{
  "model": "image VQ-VAE",
  "latent_channels": 4,
  "optimizer": "muon",
  "ema_decay": 0.995,
  "warmup_steps": 170
}
Rows from block 0 of the decoder of a small image VQ-VAE, named by matrix and row number. Rows with one number belong to one channel. Each number is 500 + 50 x the weight over its row's rms, rounded and kept within 0 to 999. All counts start at 0. Numbers have three digits each. After the name is the row's rms in percent of the matrix's.
After each channel's rows are labels from the 100 images, of 14848, where the channel reaches its highest value: "colour at peak" is the nearest of a few named colours to the mean colour under the peak. Only what is clearly more common there than usual is listed. The data: crops of objects in photos (Visual Genome).
# convs0: first 3x3 conv (decoder.mid.0.convs.0.weight, 192x192x3x3, each kernel summed), inputs 0-95
# convs1: second 3x3 conv (decoder.mid.0.convs.1.weight, 192x192x3x3, transposed, each kernel summed), outputs 0-95

convs0.57 086:461553458448564468495496465464464535476484557569480521488603519516517496541493494475453396467474464535534545547478495522563462403464385501450445446450497441534560520577463436502464540477524559455464534424442422448495451433449483361500522539454483494507445503521477627458529417444509602471
convs1.57 099:417538504430417482519464582453511507515441482522497505530574541588504556556519482549515573482492539550507536506458501395553567437483451509381466508489522506505472468511398532599466417560579462529463601545488486490467444484541514536466456479487563535549483496579432418519468510456576449389
colour at peak: white

convs0.117 111:342475516476506472476508503450486542559503433507505505381441435535398451475459513462463536461406420464541541518482513360490454450498450449578463397459497580568515500524507425462450468442571469502485380530485446533483482494513498518555443489421489472464472531441440474475451452453403419508
convs1.117 104:561528556525449604507527502584538444490529590492525521503488539511506476412507598503564493507526526536503553540443448460602556391520455508527488534489453463456450476505546485425526500506519542525527443559595460486464619519426533472550423552500508508618490579628432525522441535498448488451
colour at peak: black

convs0.13 102:375456430505450472488429443548482477341519457433474460405501457472482464493489497472527509474407424483487422495407463502449503472496459542494488476456540467546507483499459406449435517519532477507566485443384466404479409482412416393542521478466492465453422445467490449494457474482471464468
convs1.13 096:529417447472463555457490565526505501516642483471457505497536546466562502527596471579550442445458421484451482516492541481518582405515411534465560455510472511435502553493487449497449367566519534512562428432594565477529512504562579338526571511517493516501503547596450424563522524493542523418
colour at peak: black

convs0.18 103:466456471475459555533481475469435485530502460527416496573483443457480483409529469480457566483479487467494470452454502479524534443474547505452550548478509502432529484541458555539481466488429509441491520481399521589559468476452512462443460450436464527493492558482404446430499605456445398405
convs1.18 097:480533413463499523448495452561519602517545459467479464512543500514448437429573529551495479504522546454452418414466498513456459588463552471491481529503459525439536527538468471537564572464533473478534515482499527524468612581542517525502519526507549466545434397466406614534549509542492476543
colour at peak: white

convs0.114 100:477443488405476453484547490498509447485446424490485502512519469414551510573516489390402411478540517507444545401498582483434498429517478475493555492510532463478528466473536441482458476437421570355488442425527469421446493410460537475423542475476432551536492458516517537421438449518465502424
convs1.114 104:529549548515491451472530460607422498548589541521403553552453554556535558414577429536483575597553532434592524461517462466517507515541475465525476583545563511575455437399543438493562465549442488510555572503539561529460528485456542447581485561502551431544499502440522431566440412438478426494
colour at peak: black

convs0.125 104:465464464527543534441458432479395462520516478502404441536546482456453414481519538475502577540519468449530481533451440444443552468482570470456532486414487467430525502445490473460544386475517489519455504479474429472477434477420432466491454496442499523468479467489530478434481513523499498458
convs1.125 105:537529490512531541508431522520558585504540523456496489530436463537458476475466487569487475557515455495588520523558473578419577413549554537499467543508550528478563518490549478558500417574526497469494515485531575433516568430477530516558525459499476459480501566525442487533441504525418548450
colour at peak: white

convs0.188 101:520513451527470522495454547458536534419503427512547522430440487562513449455498459505501501512516517514471426511417493514606508494457445518572425513489506529527524552523464440468505484442523487404566437490427450523471444587438491479477472481490472522525491468487456479384468467530534546439
convs1.188 094:433577478542474441582532446508514526493477488546495549372515412518574499509488458511494455477523586483639495514546457407504433551496527476477481490531447472507515491533553498447549566554527467493499626507471428516597500449498579501537513582407570546423454525594504461488647588382465488407
colour at peak: black

convs0.86 097:458469550499456489422502416455466492435526401520462544445428527581463429439460573474487516516449455471456479528454451440470577585462521441444447446449445465437515511487546550444427500496493428539555444471411435474458532501493491452390473489461454583509445470409444466497430566492471472491
convs1.86 089:410494487534498537507541541541499455617446477443484490559540598479575479523419511418550466459523538483541435479553443478445491480496494523494521508414438536374591423503441532516561522554500454425484458505567546562527489569601479535449611460521469552531538501551409464538461521538475473479
colour at peak: black

convs0.62 108:460442494468475466437490495423407480426483440498466503473559517436404482475466460476450464466403525481451573463431514488431484483512541495469453472450504519503535434500447445575441512486471498447461514473499494501455476381470474444492487489468392468509466463478472458482408528435471501464
convs1.62 087:526449481385481424557515486493516517561560491489436502477525486536511447483383473499558456513524461474516490472513467516518452519492422586431567546446447542495485586454418496549543433479478454570479549529579512509503547415491521482527546578535508499483459616419488393433535489527407549461
colour at peak: white

convs0.50 096:524514474509563497502457393489526492468446441457600470520542436522412537467500515508509533398480435400518511492559491433533467501492480438438517516446519500552508467431487478433445432530517512408507457460483478478526505444483521457443416448446440417538523507522500461461490553429429386457
convs1.50 097:424496522464519479473536482510461428528500579496506471448573461516384447402475452516521468500409484527475481470462512438429523583531437580584498558471576499486471582500542484493456435551523494567625451511491474581554513605526501558484498588419488536581532462424404525469415485537478507561
colour at peak: black; white

convs0.135 097:489393452457435464396432446454508475469429491478571503458511492471468474426447456502443444455470518576453472523496470499486476441514493457523502450448411479508526478491443516469401367464487461490482451477546479461459478477436557508467457454466457572407514482543453467432415548474471444426
convs1.135 098:509545563525408445573545463507386590457453534547521459565520452580472484495578467456471502494525580530475560510589572513404378482459474475554487490551634423539483437518530528488462564562498505450463480552463486503521519511462498451475491424453415365455490474507484479506503523519468481511
colour at peak: black

convs0.170 103:478519452447482474522417490475388489434444490474460494450491453408471505492444551489511519443472499474498413532368478433482439500534576518514562418408532527460502469478461498501508447431424456481509449394455396465464505510448475459515390459389420506427501397507424445514442449439462461529
convs1.170 091:491498482511566455485535499490546494464537422586509540498418549563511554450506499497547498607508477531543562459483456573560480451507427534478529466379443516399445619575492525523517397546528557506566488534477559516440460595550473518486531438492473454572573515567392616580543550506443560460
colour at peak: black

convs0.37 096:488401527482473474441386422512499419508477447510436501472491491462503461439481447454478497417397433490433438477394422470520528580550542519429570436452478441454444512552481471464404409480552484460470497551483414423447504396393463464481513480529454482468461524533450464446488532478534407491
convs1.37 100:479472462507528527457447612527636526501492515568453530559414474512508513495570487484557461495505513534477479597387551454455431503449530521512514474526533453477497432458517571450481505470460472521596478504423504620537479524457407588556408441582512487612454420482490446480515571476441466566
colour at peak: black

convs0.77 098:421411450490500474458434447458389505442485421474546433452523498478498433469499509580455529504413463491435487446442500429530516527406517619509543437473442496517493487497481473500518531481514558560377441532442451503490468562459440416550440477461474519382527524413449501552586556528459443375
convs1.77 098:567494486438482537482506569547491478554434594538555498451508454537564460486543464465508495436522524434481495423445546515490476446559517440560474470554552611498498482433553534546457482454477575494518448482573540435617515468491486566471424520425533505514435452485401564483634467427524477496
colour at peak: white

convs0.166 118:431461489553429515427493475481520454501458436486522489510411438499450468396491447464482507486539414441472441516423478467528469414449514465481496448482477497441499533482445433438518422455492464441437430494418457450399426479438526552485465488460459472484368477428455513423510461509425451403
convs1.166 105:555554499569420408461490490527436419515540476523543444469500494530453537431506469484450505463436449502385500494474436421565596429366485464498454544591551538499513460498524462531474429454475479490527434438448493524512485467559607479408490562486492440519401482425492483511485433376443503498
colour at peak: white

convs0.12 082:458435481464430447514508455468533512460474444429504512492524518529465516557510540456523465425464494449507489566627545512472445435581476480429577523552526542477369449515468431454618520419519415536507493445520445541484564513461548519492453448497537469491504373474436514478424446515447439509
convs1.12 106:550456472468482450480449501535560516587526530475480466618525545513394540585457471456523567537417608509587459477601426527544563524441439581581471499490431513449524479438373572538497450477515505542563511587446451482562524511548473544440466542465462497493573496521502462503501461537455422570
colour at peak: black

convs0.130 093:401498540551561506516446398500459484501503478519506378492440535451441435484548505514461560452461522411431430549426408507467538497428501552477506556495558518583477541471450514483510438486476512414387430583407518387486441495476369505501439571508512466432468464391458533416538558540521448443
convs1.130 102:399475460393466579488568501513544462483486440489504538482524538491407530510488472512511411539545523397441496520451521479531518478559573528550494480500540478499485599582567515504560510435526425491559473540588522579490566486530486478474507463524553571576481553453424516471555422493534527518
colour at peak: white

convs0.101 091:474446526605469475482464419509450490505531468500554551479532494539488409529505556498512501561495491482512488459498581563521486411530443435565491525365496421499464504516468459525429480503550401550538474447423509385502448555386504564479498497463386555441546481553502446533478559430602479432
convs1.101 105:515473471474499550517502471530529455496505517484569429490581502466573468568507483489485523496490498627517540391509451485497496446490549517424578570476482387429513478462459453467448562475477478526571496471472505463528510551505593560426490419584502513560530465512488440642450543459489537494
colour at peak: white

convs0.178 078:456445415486582485516476447397474420501530439566524528526559438485518527430401536452531546334493570440525431591547558451494466546426496443478525455468503419539486468460508438483458516407511542459546461488518388448491509498499523487423522489488465494371517482481490529470471432501496527457
convs1.178 099:395494504461503487481484472587551466497455526525525477558503555548411505532436450425561549475602463545467423482428481469603535475508477492377576480436433497447565536494486529506490389451468497463594515476502526540535520509463488484550459529486472495500608458439435449491441559572583541532
colour at peak: black

convs0.70 097:403432499510493488504510436484443564425584440479448493481478455529508473528499466415515488499529426487459364488467459456531475471471485501500559425471433482519515463521444421449471517396428406502451491492435475471388479496383443556450429400511456483415452583463498462432456501524485452522
convs1.70 095:459461493514525525549501462577513457514523502552582527502450455560542380459503493516599555475377564493575579464512467462531529551550481472465482509515469475468534439483500478425491482561547490517508566465478567539524496510453512518506413551443583588626500601543466519485557539564466526467
colour at peak: black

convs0.7 089:407410504532515560473523450519481483545484463509460595443525443439405461430527458477450525460448484386511486555479460382436423488477521487500584420461559440509540496488450380470442464428510510488499443491466470447485510544464567495488550477353473469478511530509553452456493590525550451436
convs1.7 114:561485504514465533506568588471537528582508506532545586511443478547492591463522443540536466412451486483498385516528403535482486494528568603404496605502469470590473547509480431539418511504535501577595551471420493511466541456454557496662517441529607429479523475484560587565537549464516454523
colour at peak: black

convs0.53 108:479454504468447432409505484486492484419571540540446522438439469510483530457474518417511438538457411500488395426503484455481381449447452522493467492506460455460430504484490506475522486458528472474456502568446462509468483477486439541485448492472449469519415553494456390469460489480557421507
convs1.53 091:506422514521502452551533406484461470527506567519496481481507515614583475459521503474619458555486597477551488564480555522477474532462451383485480510428415405406531506525435566478484539481441514489399538452466562540477512545551536500443532498542507545515563498513456406482533496423519557487
colour at peak: white

convs0.85 089:522424518444433487467549433513549469527548467505470559444500546481475505494515491533415436474569527463464403498465546421447496521505528474453478484553440517451456483480497439498473515471494400501442531530534514596504433533482578518410434539533349582530419563530461497506468485507488471460
convs1.85 102:450437566610445544438545470556482458550498484477448442423567449445518470519491549491479424503531526527553547504598576505398462482590537492501573331502512501446555496544483487550468547530523389525439571525481548467542510492514472444535523566550544576451524505494566534532467522482486535572
colour at peak: black

convs0.47 111:459455429451417485467531461433376478435501413478460543418515494462513508470493512498496530422406516442369476449454531480508481555512631564457557424466398476495473496442489525534492479517577447487488511399465398472455460461428467405486481489538431547484451514480456514477480560475536458496
convs1.47 096:513502405459460565463589437507509582614488481491460467535522465492529552464531429563465405527503412516466525586510509608479474479439453491501521577456443479392406553474482580476476432463544557603532562519491550579555418447493455484458488560606529446478465529571565377421516463561488533510
colour at peak: black

convs0.56 098:445435531467430431516481502498447507489498443493466573558508488514463506434528519486433516455502470515486469389420448487571428484515442459410453405415464454488548429521519447481502483491561454494496549491481434526533533453501539538424483503483429513489432447506450482540380494475387485458
convs1.56 103:523508450395530538446495485471521470453496516419543450506478540618562452510603551523584489494535514521483519569536489499587378551529454543442541557464452483423535456523479495451544596619438533468540503483454573504509500525565561483543548484556442522410496489627546611501518416500402577529
colour at peak: black

convs0.36 101:463488403521530551488420521530423432581531490522419495503577475471414527558502501591361488518513406378426492494432470453423545500500543459509477504506438467460421555498425498540462490507511575514421555464501504469432424530460493503458491505530436521473462509453509531395480477568529527522
convs1.36 087:473532453369448484540448523431530398522497513514456522477508513520479506492520530571517484596500513581605376556415504412448557490501584576478455490445486407490509573515429512443421479530486427479557575537615473491490558461487489561486513512501595466563524563490484532493563506502518434494
colour at peak: black

convs0.149 103:463466447502578476511471490462466491486394506529494484433523462485383557446412526450494472497431552453547496501529511427449468429471444434519545452425411528472461472491460500476426476495496499513458439467497360467474511444460408454560456466353543507478529454455499485499512457377445474494
convs1.149 096:543457583572547568492546555397544478485411537437528463547494451434485382556486429472497545484491466477479485555500609503527465476494523389573495531419582478511535429498460543569596547515535394612537529473470494497494566546492460496562580471454399463520512493455491562498459599450472428507
colour at peak: black

convs0.8 097:423428510507533469448461520424478487484455505541520475492457499431495479455436508526350388450469497467491479472425540500525456457468474377483428452474453443495532524543498455488488478545499569415478472461487471490425446442409488532403567462447394509453452471501427525427538542538447479476
convs1.8 103:543511536482515441482483522582544501555455513497511492495534466543442537415528405567457537454456538553405564473480420536513460536445459458454439489434520471539429525524533414526450421575436515612519540483517485568534579524375522547604583481581501453614452454414433506482462582477537424484
colour at peak: black

convs0.141 115:431438563458515502447530521487461481462498460486507515464490440423432514412521440455503440450421456463453435492458433470454489515509570462472449455439427441509442484427490420450462406463531472488517458506465476417442512491444514441497504487505387519486525482497480548450471504596484458485
convs1.141 091:468441489582520500496451498513443532578523467467561467534535545468503548547466562421411491482474483471489494474525500442455460489503524467645505470403467508475479563394503521448464418493500591524458507520453531444490552433588518480477526550529522486546556421560567525574520547537632559571
colour at peak: black

convs0.186 103:503496510532418505426474456512585480520552463503490450437377478451477476408516502465476518526407465504563500466485563454560475468463465452517463518489452503517408503544439509436413515471561468434516502513497440428518420523526504467445525475350486446580447469508576548525459497452498465535
convs1.186 093:465584526512449483466585534445570510501481430423493515449496453504588428489488514549541600545504517584488511441510454520450535575512462430585520526417474540557403429511467495403501493533529503449429449510517407356622477594518515498455483451469475529480474581533552452441536520584490471455
colour at peak: black

convs0.182 097:508430436494506497528545501438518488392441456516392565478564495436440440516434449489506502436438498494467434468429517550586585445570509471502515471401469427474559491513481472471492352507478481458537528410425457383503500402430450447485408474389429585499464420468513545493519551495464565445
convs1.182 078:503531469482509579648518441466460520486452469456543518470518490496459492422479471459477378518420554482523421472498452489449458506493536530553579576486504381529498470578509523486533555583465483483517470501442627553501475568557574445533583544473431520464567441507547504583556411498576495503
colour at peak: white

convs0.24 089:499431468425502517507563483502491506518463477523475537453418501423471526437480519468441437477471515473510461452465546459438488517451521436432495476458433548525492520372510437490475494470453434342447411422444493497446469430531543477459531493491415442443416468446479531350522439485443535502
convs1.24 104:491594392544488501478516518534492476462580460538542471566550520486402463407463474534526445548506502545470556479478527356495483496467498486494498657512429435429616490480486495511491490488432468499568454445537474476472539550497415556538428486470441435600508511532535519518450582604573490588
colour at peak: black

convs0.189 102:434551468453523449529520426440444481519468471498505546475534377466449442437445482408418519485507581493520508501498485439549440407513403415395475510591440558475520548513471533453503475484500473385475457467504493535476460464468543455526516462464488452468498402525508487523479379422401539502
convs1.189 102:556509562520567518438527472435492539541401511469512490457450442505436505475521588526491528563487464560557517492532497359523506500475440534548438440568527511439507516524533514524501525515463528492511517543440518475708516493506492487562513582479443423441404497508480552466582552546470459434
colour at peak: black

convs0.55 092:442481525542547504466505367402482499504462478533547554391406507480397564509436468488530502475364464431546416516541521452455448567521454500532528448465507483533497497427508490514434475523547477497376369488443446442493512446421512554531533516390506391504513569465494492484544523436502433535
convs1.55 103:572524449515484492529598514551475535466576544524496468466481572502525476473519466416568438460551526507461556477447505403447516516433527506455536543538413489462460523541497456512496462568452410436618460512576408619476631579492503511457481448489545501590566553415417513542473533481525543407
colour at peak: white

convs0.139 099:523491514470526510449471539502537524410501481463462508363422460535466565513468508440510533463407477480463477529455480509427532575532523561521502475535502541558422463516547475522493551419557401439453453474462437428526443466499490404417509489535496467499414441438461422510447536606485525424
convs1.139 111:533465453585472495468519582513510530493491494502508539418461532480597451550390433458527488554489482450458533475524518541448521516523556556482537489498546460515505435439462553450425553518515513410511531518647489530555382456393526536447475519533501511525558556457506538562605554606539479463
colour at peak: black

convs0.168 104:402402455539471522518524360534471515470562503511496522450589467500447447463495532444530576536519417406477438565458503443512507462360461502458517380423456436568527543504470405526428535415506508439489476419462505497416374520481535511470474398552417550431441544494479500442445527526520417462
convs1.168 102:434511524474387495479541395566471480413543516439522539500485623502410395469549482469371505434402519452437493498492565486427517537537422644472499438496468515484476602499482453491456519502472512425579462551443577472514535516490452538554488441421495437484529451520537487482526441495567470493
colour at peak: black

convs0.42 098:354460437449475531467518433466422523491498405471431468487493455498411554500474471485394508488366498405493487421456396448442515497456476502492580522462469478439475451516522452454413487485562502524473473522544510409368520481447530481539534548398419494501553542464553450581443514507517457461
convs1.42 102:433567552580406563476543671516465519499454452552481474469466435502431556466536524486508466380430475510429505475436405511532525493517524489467512513497463464510545554481537383519480538529490406469537543484553481620464598495506503492632565375542574480512468525521536458485417538494525520538
colour at peak: black

convs0.69 094:439508448517491476518479515538428518432488310447502477486412445496471474531436534478509497414438532443517442437443451424509510503460543498423458417452570516438452431441437450543523492506455484454444424432476495429459485445586459427492408442459530426480410456461502428457484517487563456585
convs1.69 089:465503473579363522451537491550459415484427457420403483587580523496465453479533564434571521494501511522634534447527363477470443511583465540524497503591507520467543436460443395478482509546566444552554476469540471547516494469561549470467470568462461514365553502500563512575523470559451538584
colour at peak: black

convs0.113 111:474429522457424467496515507471424443461402445430499484412455491435500484506524464454498519479400471480507450473512489438473490448473535412573552511443391502444468436579464479434400457464503477549482466535502496460519537513430481509438497492469468432471448506536522413540483510487491391449
convs1.113 096:489452448510499514502577512525518512507495449550517494487463441498389540393502476460409375490478580401415467459409529540515495514561544603524481503436413463530469479471516424479509597440541563479570401512499476506547503570487496520547531445455509477491478522466463483493439457475539544635
colour at peak: white

convs0.136 098:452548489436470527423486495464437497449485527603456494429515503455539488498517485426485459508420455463484519517401507440536499436507436547422529454501441460428456515565547522424459454536530525470457583439493394397475514450491424368464550457551457510472414413577477570473434458548492473484
convs1.136 126:512450527594491471524522558494490496546473516469471565526466596600441490486514519521594480550484468527598409468502569439585511473491466517491481426487566479531560546533452500537507522497593562479399537525534434475456549443531609462560507552521397550361531483601517474473573460568472598573
colour at peak: black

convs0.106 095:500518517365516409546550537487429517460599513384454451478486553439486485492472522598456424488485513512524425507448487627473485528507581559466480407517416503503469468490470449492595552402453506513456465448471478543504419422385528499512516467490412498456424516401467494457508561593505512452
convs1.106 088:524549526531449447555547499510555434476498472473531504576582458539487475511517475467489449540440498559506487460381444384561470408496516588506478473524466430520486565465413588529483482542536483462577520542567479473369516514542482404421468536476576414570425586451444536456444486411541494510
colour at peak: black

convs0.45 090:497321534557493517435528474523508461508480437485505498469430511472500543424403465506500447452531508437506577469513505388451435555428507487388557520524527511522502468476531452488443505467533461445375517505486500461461419529507564498504381441515528385454503535506495551403479431476460352477
convs1.45 095:452577461466421598582527561522416504497496547556468448489532476520445498466507558531477458490509447453509507440519523467554553493531495507491503628592552465545578502468485542462574564473493543520530508555621512579486488455538491414435567558459607444459493528467406535496580461515536462497
colour at peak: white

convs0.183 102:521416456376494514400483445575519472447443492452544569491529517415455403424536515453459487496454504478497430493492457419473579452579488555511507470480452493459576463497475444489485459556473474432433452450422437459484447454505431417530475525601433479545425472498407475446525513535464466508
convs1.183 103:472488515494451509499355446503540576517483543505411544532493558503552518505483519440489493574523416477452489405460456490505440534454569463469544532470461560497476544437553542542555432466556553508471471449434483522498550508427479512542544411490452473541462563514342472461523532450583477480
colour at peak: white

convs0.140 101:397540470535522479459441470479488488475507421483451484504379461434507515436483507554502489487506505452508533517362537523426526451498519393477492498527521533466403445443418579473461447523507418516517385446431548472524536566427486464451474537426422517474506460502469493473464521540471499517
convs1.140 098:448385489388524548415392541476504468542492497451440414445452515461463595519383563511498512510463462552418523504460448505539569584502497518513543554432532488454432482413376507509452467526492463482510445540511477500516494469517413602543501431508452452491465446502549485560434536590448460509
colour at peak: black

convs0.163 097:493577460504454449470463391532440440491480434446535519509501528487456484565506465477508467470482459436447429516472446504457540499457476529475535465451563450465374487505508523559429460440510472478503500500546438437473450487455426374532445496482453476428406451576516453433453605436426471553
convs1.163 088:472482497473535486539507532492524479513567520579489471425464498468438556554543522465447453448432525596483532416518435510408468488504559486552551434524541559512482481478532448535495560505510433472534560545474454409457509481537492536482488516389547556476581449542432553448527514413546618516
colour at peak: black

convs0.134 111:445456475422469574443469381491408459444489476537463561444517537481513503497457464505490514453426484531423459507453505484503540464509546573577452376377533405481450478547518439514436508461469467579510508414460423380485517532459438430448472478483473489485456479469455484525403524384499521399
convs1.134 091:465476493499454413496434495418520501478475486558457492512504505562540447461563505554585491486512565549461545566558506330429399515469360524538592553483513463565418540560497545557504568586504492538460456495464502538432505447460480491591484437503535523546376486522454583525528569541580503472
colour at peak: black