config.toml
train_examples = 61751
image_size = 32
encoder_widths = [32, 48, 72]
loss = "mse"
decoder_norm = "instancenorm"
decoder_activation = "silu"
decoder_block = "basic"
muon_scale = "spectral"
epochs = 54.1
final_lr_fraction = 0.01
warmup_steps = 170
Rows from block 0 of the decoder of a small image VQ-VAE, named by matrix and row number. Rows with one number belong to one channel. Each number is 500 + 50 x the weight over its row's rms, rounded and kept within 0 to 999. All counts start at 0. Numbers have three digits each.
After each channel's rows are labels from the 100 images, of 14848, where the channel reaches its highest value: "patch colour" is the nearest of a few named colours to the mean colour under the peak. Only what is clearly more common there than usual is listed. The data: crops of objects in photos (Visual Genome).
# convs0: first 3x3 conv (decoder.mid.0.convs.0.weight, 192x192x3x3, each kernel summed), inputs 0-95
# convs1: second 3x3 conv (decoder.mid.0.convs.1.weight, 192x192x3x3, transposed, each kernel summed), outputs 0-95

convs0.147:504429465490414488456462430576478479503460463497424558474519456512429485391456474409488505562405462433540466436568523382526482429511515467468507481503466429456454448463497461510416472438430471440485520414522429505442506470439514476423438453504453513433435558547434457494501527443464438511
convs1.147:439400583517519414471450487513469506542402600423506439465494417453500490519489533487414638537411408510509465517564541539466565506486550469540474459496562540565534431537496442504479494471519435453478454453489586403577493514559554527551545511506518567478631586490449421550489496471488511427
patch colour: black

convs0.104:459516552453515434445493618460522583483391433457445455491495460436454455431476492458449496492531511408488485528449494456435507415468489446464519509450455466452510572495616543466416395509450536433506491486532576486509461377495465531491574548413476471465487470444461508471450484520421555467
convs1.104:580519413495421490461511512496495597533558391550575460537519598503511441418481483497585522689471535504454532466410513525533458578495504578473575563477521494484519476465470478406539360529494507432541490473453510514449475437553505428414428477522565443492504481492470486477450472457455495450
patch colour: white

convs0.133:470472411446487492507465457532428475483492453487504441416464457440499424478518467501422512536520501431563457495424479441437462468470506486503492426513402473449411541456508518527504452490497441522459387555484433457481484463510381532426497547438435408409487526449458432490480496619477515499
convs1.133:495510509488452532517392513560497506512469559518479484478507541421462466545517495439391445503447459535509490486398553525482480448461528532451446443486586417509455555467478413541620468513495500569516502527521494510525501410499471592498563514461451590418583474472467410512516482518547513581
patch colour: white

convs0.128:437405422466490511467448442495370475419515475475581482509493456454497492478503438574504475421487472434509471467468433495518474529494476485512467434404444474527439506491477390508471427494502466571473453420538480385466470504382447415455470508422483490418545426470491458536430513468448480405
convs1.128:427503550495534483498489511471568510533404430575512421477494445416447492516461459530425556517417575572431439520462446473495479516487512567566504569459506480541417496425443393526501469457541412578449428471488533526454525561424416554476512460483543437451422555506542624510493485600473424453
patch colour: black

convs0.46:411474462466460526522404486450455468437474464434504466440508488487465458461506466465583576435415475471490437532492462502504529482542527516469569353460503460452502453443530458418494441521457510427530420433501306410425533482395453480491467448473483570384475431502478477514504522464494441511
convs1.46:602539522505504442360441535486602523523457479514528517484444376505448465507588569584527501553554471539379559494540492509617468521483515488523566592581511493525528418506448575538596462515483501460502489512505527515556566547482472495574495483496460425542516495458556540499472604540497532450
patch colour: white

convs0.15:435476398453410503484465448460404389461514448458546484439518525448441459479498413486499463434533440451526501470519478430464502474491454556545550447434538520491501494499452453515534450490421566485394451474440487503376485494405476441418498400502520505437473511476521479539509496453502516430
convs1.15:494480460585485608553493561393523460444503555515500482492504587480495463528476514572505550457450538606518531537536471481567506400464461462516441460548533466556510473521437555501468452498496465509514490572507580544469503437475529621428427477506536517522439489444493584516560455502547563521
patch colour: black

convs0.20:415499443497517499457526328494378395483522429509472437503516379535509475478473479435504563556422470460553414509405446482511464477453525541436599511495494488463505482438425492415516461446524484449467481408452443453456422524458431462537427465457489457452496449496537518479477523444510482521
convs1.20:506570507509491512458506500532460547542532552488467484463606463543541543467549488535467432447418517431449418427461507481502527447488541518491513471440509463479404652460572521447439515481589533438554457490498523502473533523532509533475549531317532397460475517428455509565422481435457450496
patch colour: white

convs0.177:427551483444482518465474492424415516445501505454450485532506505444400515544495488476423493490454494433545486507378514413467517464420577462508500467530459445451468542539492499489478503420532522476461460477384404477468449478497438513492487484461468508420446475394431554471530518526428541488
convs1.177:547507420546502494561508468483402472529449493635553547506475472421444435430522516543519582521379524595543498512502464502453563437462451459583480519571579563469493558566562469564496469517440584490554421519453490458470514490487461532505462549449470527509469552546499559578493437535489489442
patch colour: black

convs0.54:449402461522467460491485455532457495498531435501436565461474491516488519480424517425393481458521531492475504493474514499370478495509539513512380410416479477542437490485394416519406506456448449551477442501461449490501465394468544531392476567473457485423382487492462475444456483481503504505
convs1.54:584512394494464471584565491530439438479523478554525475547497475554391512505469510484543465537450450553472545437513486488448495476477489544521472517481459458445387530537527515470434536464434446497674511553655446577447503547448546485530458493513498480492509491429435465494416490557461436451
patch colour: black

convs0.49:434453549520531508455532476495492435438561419497509571461514445505437491433500459427453448504366436460473456511548505416515482468453431388426531518457468524531535501487495415441472473455498490455454379452470487486423423462452509406485541449421445449502448469409556548451504465447485474453
convs1.49:569459477507493568507507452519520528480561482551456458443535516485464558486450537502530518552525525536432569565541393480542528550543513572557444483480493449402487532560474614453548458423476493449442456477549596485533479553500413421448594467531524540511535510548562453499559620524588418450
patch colour: black

convs0.82:413486474512493502462514408515452445536482498496478533460595425499484503418473495389474530604486498459520447479460419535492426509447435463394450497490512506474459453525414472471453498507490489367441493467476473462448581480502500557470490465415519451427454492522586477486556503498451417449
convs1.82:501485507529485503566500502429493411499453551411459518427563506470509442531515492545471519513607440497430510575582549449544461502505487500406403476548553472554508509555478578444468506542516509523497549475504577543697470479570593456530488534530416478392510473555491494483521475499493547585
patch colour: white

convs0.64:489422466491422449459495506396502478482508507443454525523466455526516390485569526465443455516539483464421508530447594453476568541455480401509482440562456484517466465516512474528450461453425504468448437488409538486513430397486528541350490571524469521515415545497454489530469446528431479451
convs1.64:478546428529464474494493447532506411529410426473515464530527433451489486445495407409505387568482509549449498470504528509442507558511529541506495459576510494558484490464560442536444528494465490459639519426534498576485456461405505547434496474526550463576514526559508540536561502476422406540
patch colour: white

convs0.38:533512527531471491404485429504414464500453498510455545423557409514484421522491495504506485430438468447420452495484505489498504480559426480387499396517520474522494523434511517427524436487537395387423484486431453397465516497439492503473469471549490519448523455576480520458494511470489431473
convs1.38:583516578469520523527433464507470519460484497447533470581572526484496519591442484478530583528612572519477535514548526509532498460492545474537596555547549482482532469566479527537556551451508406478579521508524431449477539523476547445490627477471454454539578551445531471448484563491525558453
patch colour: white

convs0.132:457567501573487463468517529508465569446558460528421462390474513450431505489507496536457545393471532535521545468428584453455568540466466464418476465460523542487513480443478619457426524441498445473473475435419536478503425543465424460448488494506466461439497401518556577529498504382532518469
convs1.132:551482416440545440505520500524474466475460564485546466517476595442514370443520516490538654578493521578619513566584492482492541471516552488514535531484495491513532465484513564467491512544460433427487477514474585548521496541531364583498433560527486503519496498546508533541470546558425438529
patch colour: black

convs0.118:513514432463547462480512548461537488544431563547416496474453580452388450444476452450481481488538515464536501487494534441440405445509441447465447425460489407532431537469433464462394459489513495436503523493438505406479488508456486525458531520500453525532400487442499523478482519458470458422
convs1.118:495475491507439500523507475563447400503466500442507527508499510466416475484469430430548529532595501492572473444505470411461593516454549406549567489505588580538382441521517570519434457427446534518468568441512479462502480548473518483491575459530467664356463522551531467519532542554483565611
patch colour: white

convs0.81:477490515484566550385425426570467484413503454506582442422560509486537486523506465421510501450439484436523484512467452557534547490619465582433449431529543470480459520562531467451510511533545500480533475467486373469431505571491474441569450551556458492508579484550528506501525452552440400522
convs1.81:442536391563470452453449576483554442536518469529418494470484447584485425473485567470489547439500530426523522494441562502533478509508537531608527548474551513511418452496509559462540524429518477464480418542551456519458473579447517510538504527510548488511459393440511600518546578523435445570
patch colour: black

convs0.121:457387464462451414429520538508504513418531460389591511438440478523454433477490502438429459453498506432396450480473509480486422419417481456508462456490401456505489531542473489505449443479487504428480443511449476481445425504456507479415475503458445465510410526458423430507402437523456496460
convs1.121:488396565552511530416655529497476449482552464533478477448591515504546496406525500488475495555471681521465516521492459599456452455438451578583454405534530458493478559492470563513449447488438488549465455595528503527454481469521504423470471467482456568476497476493494519526510509486537513487
patch colour: black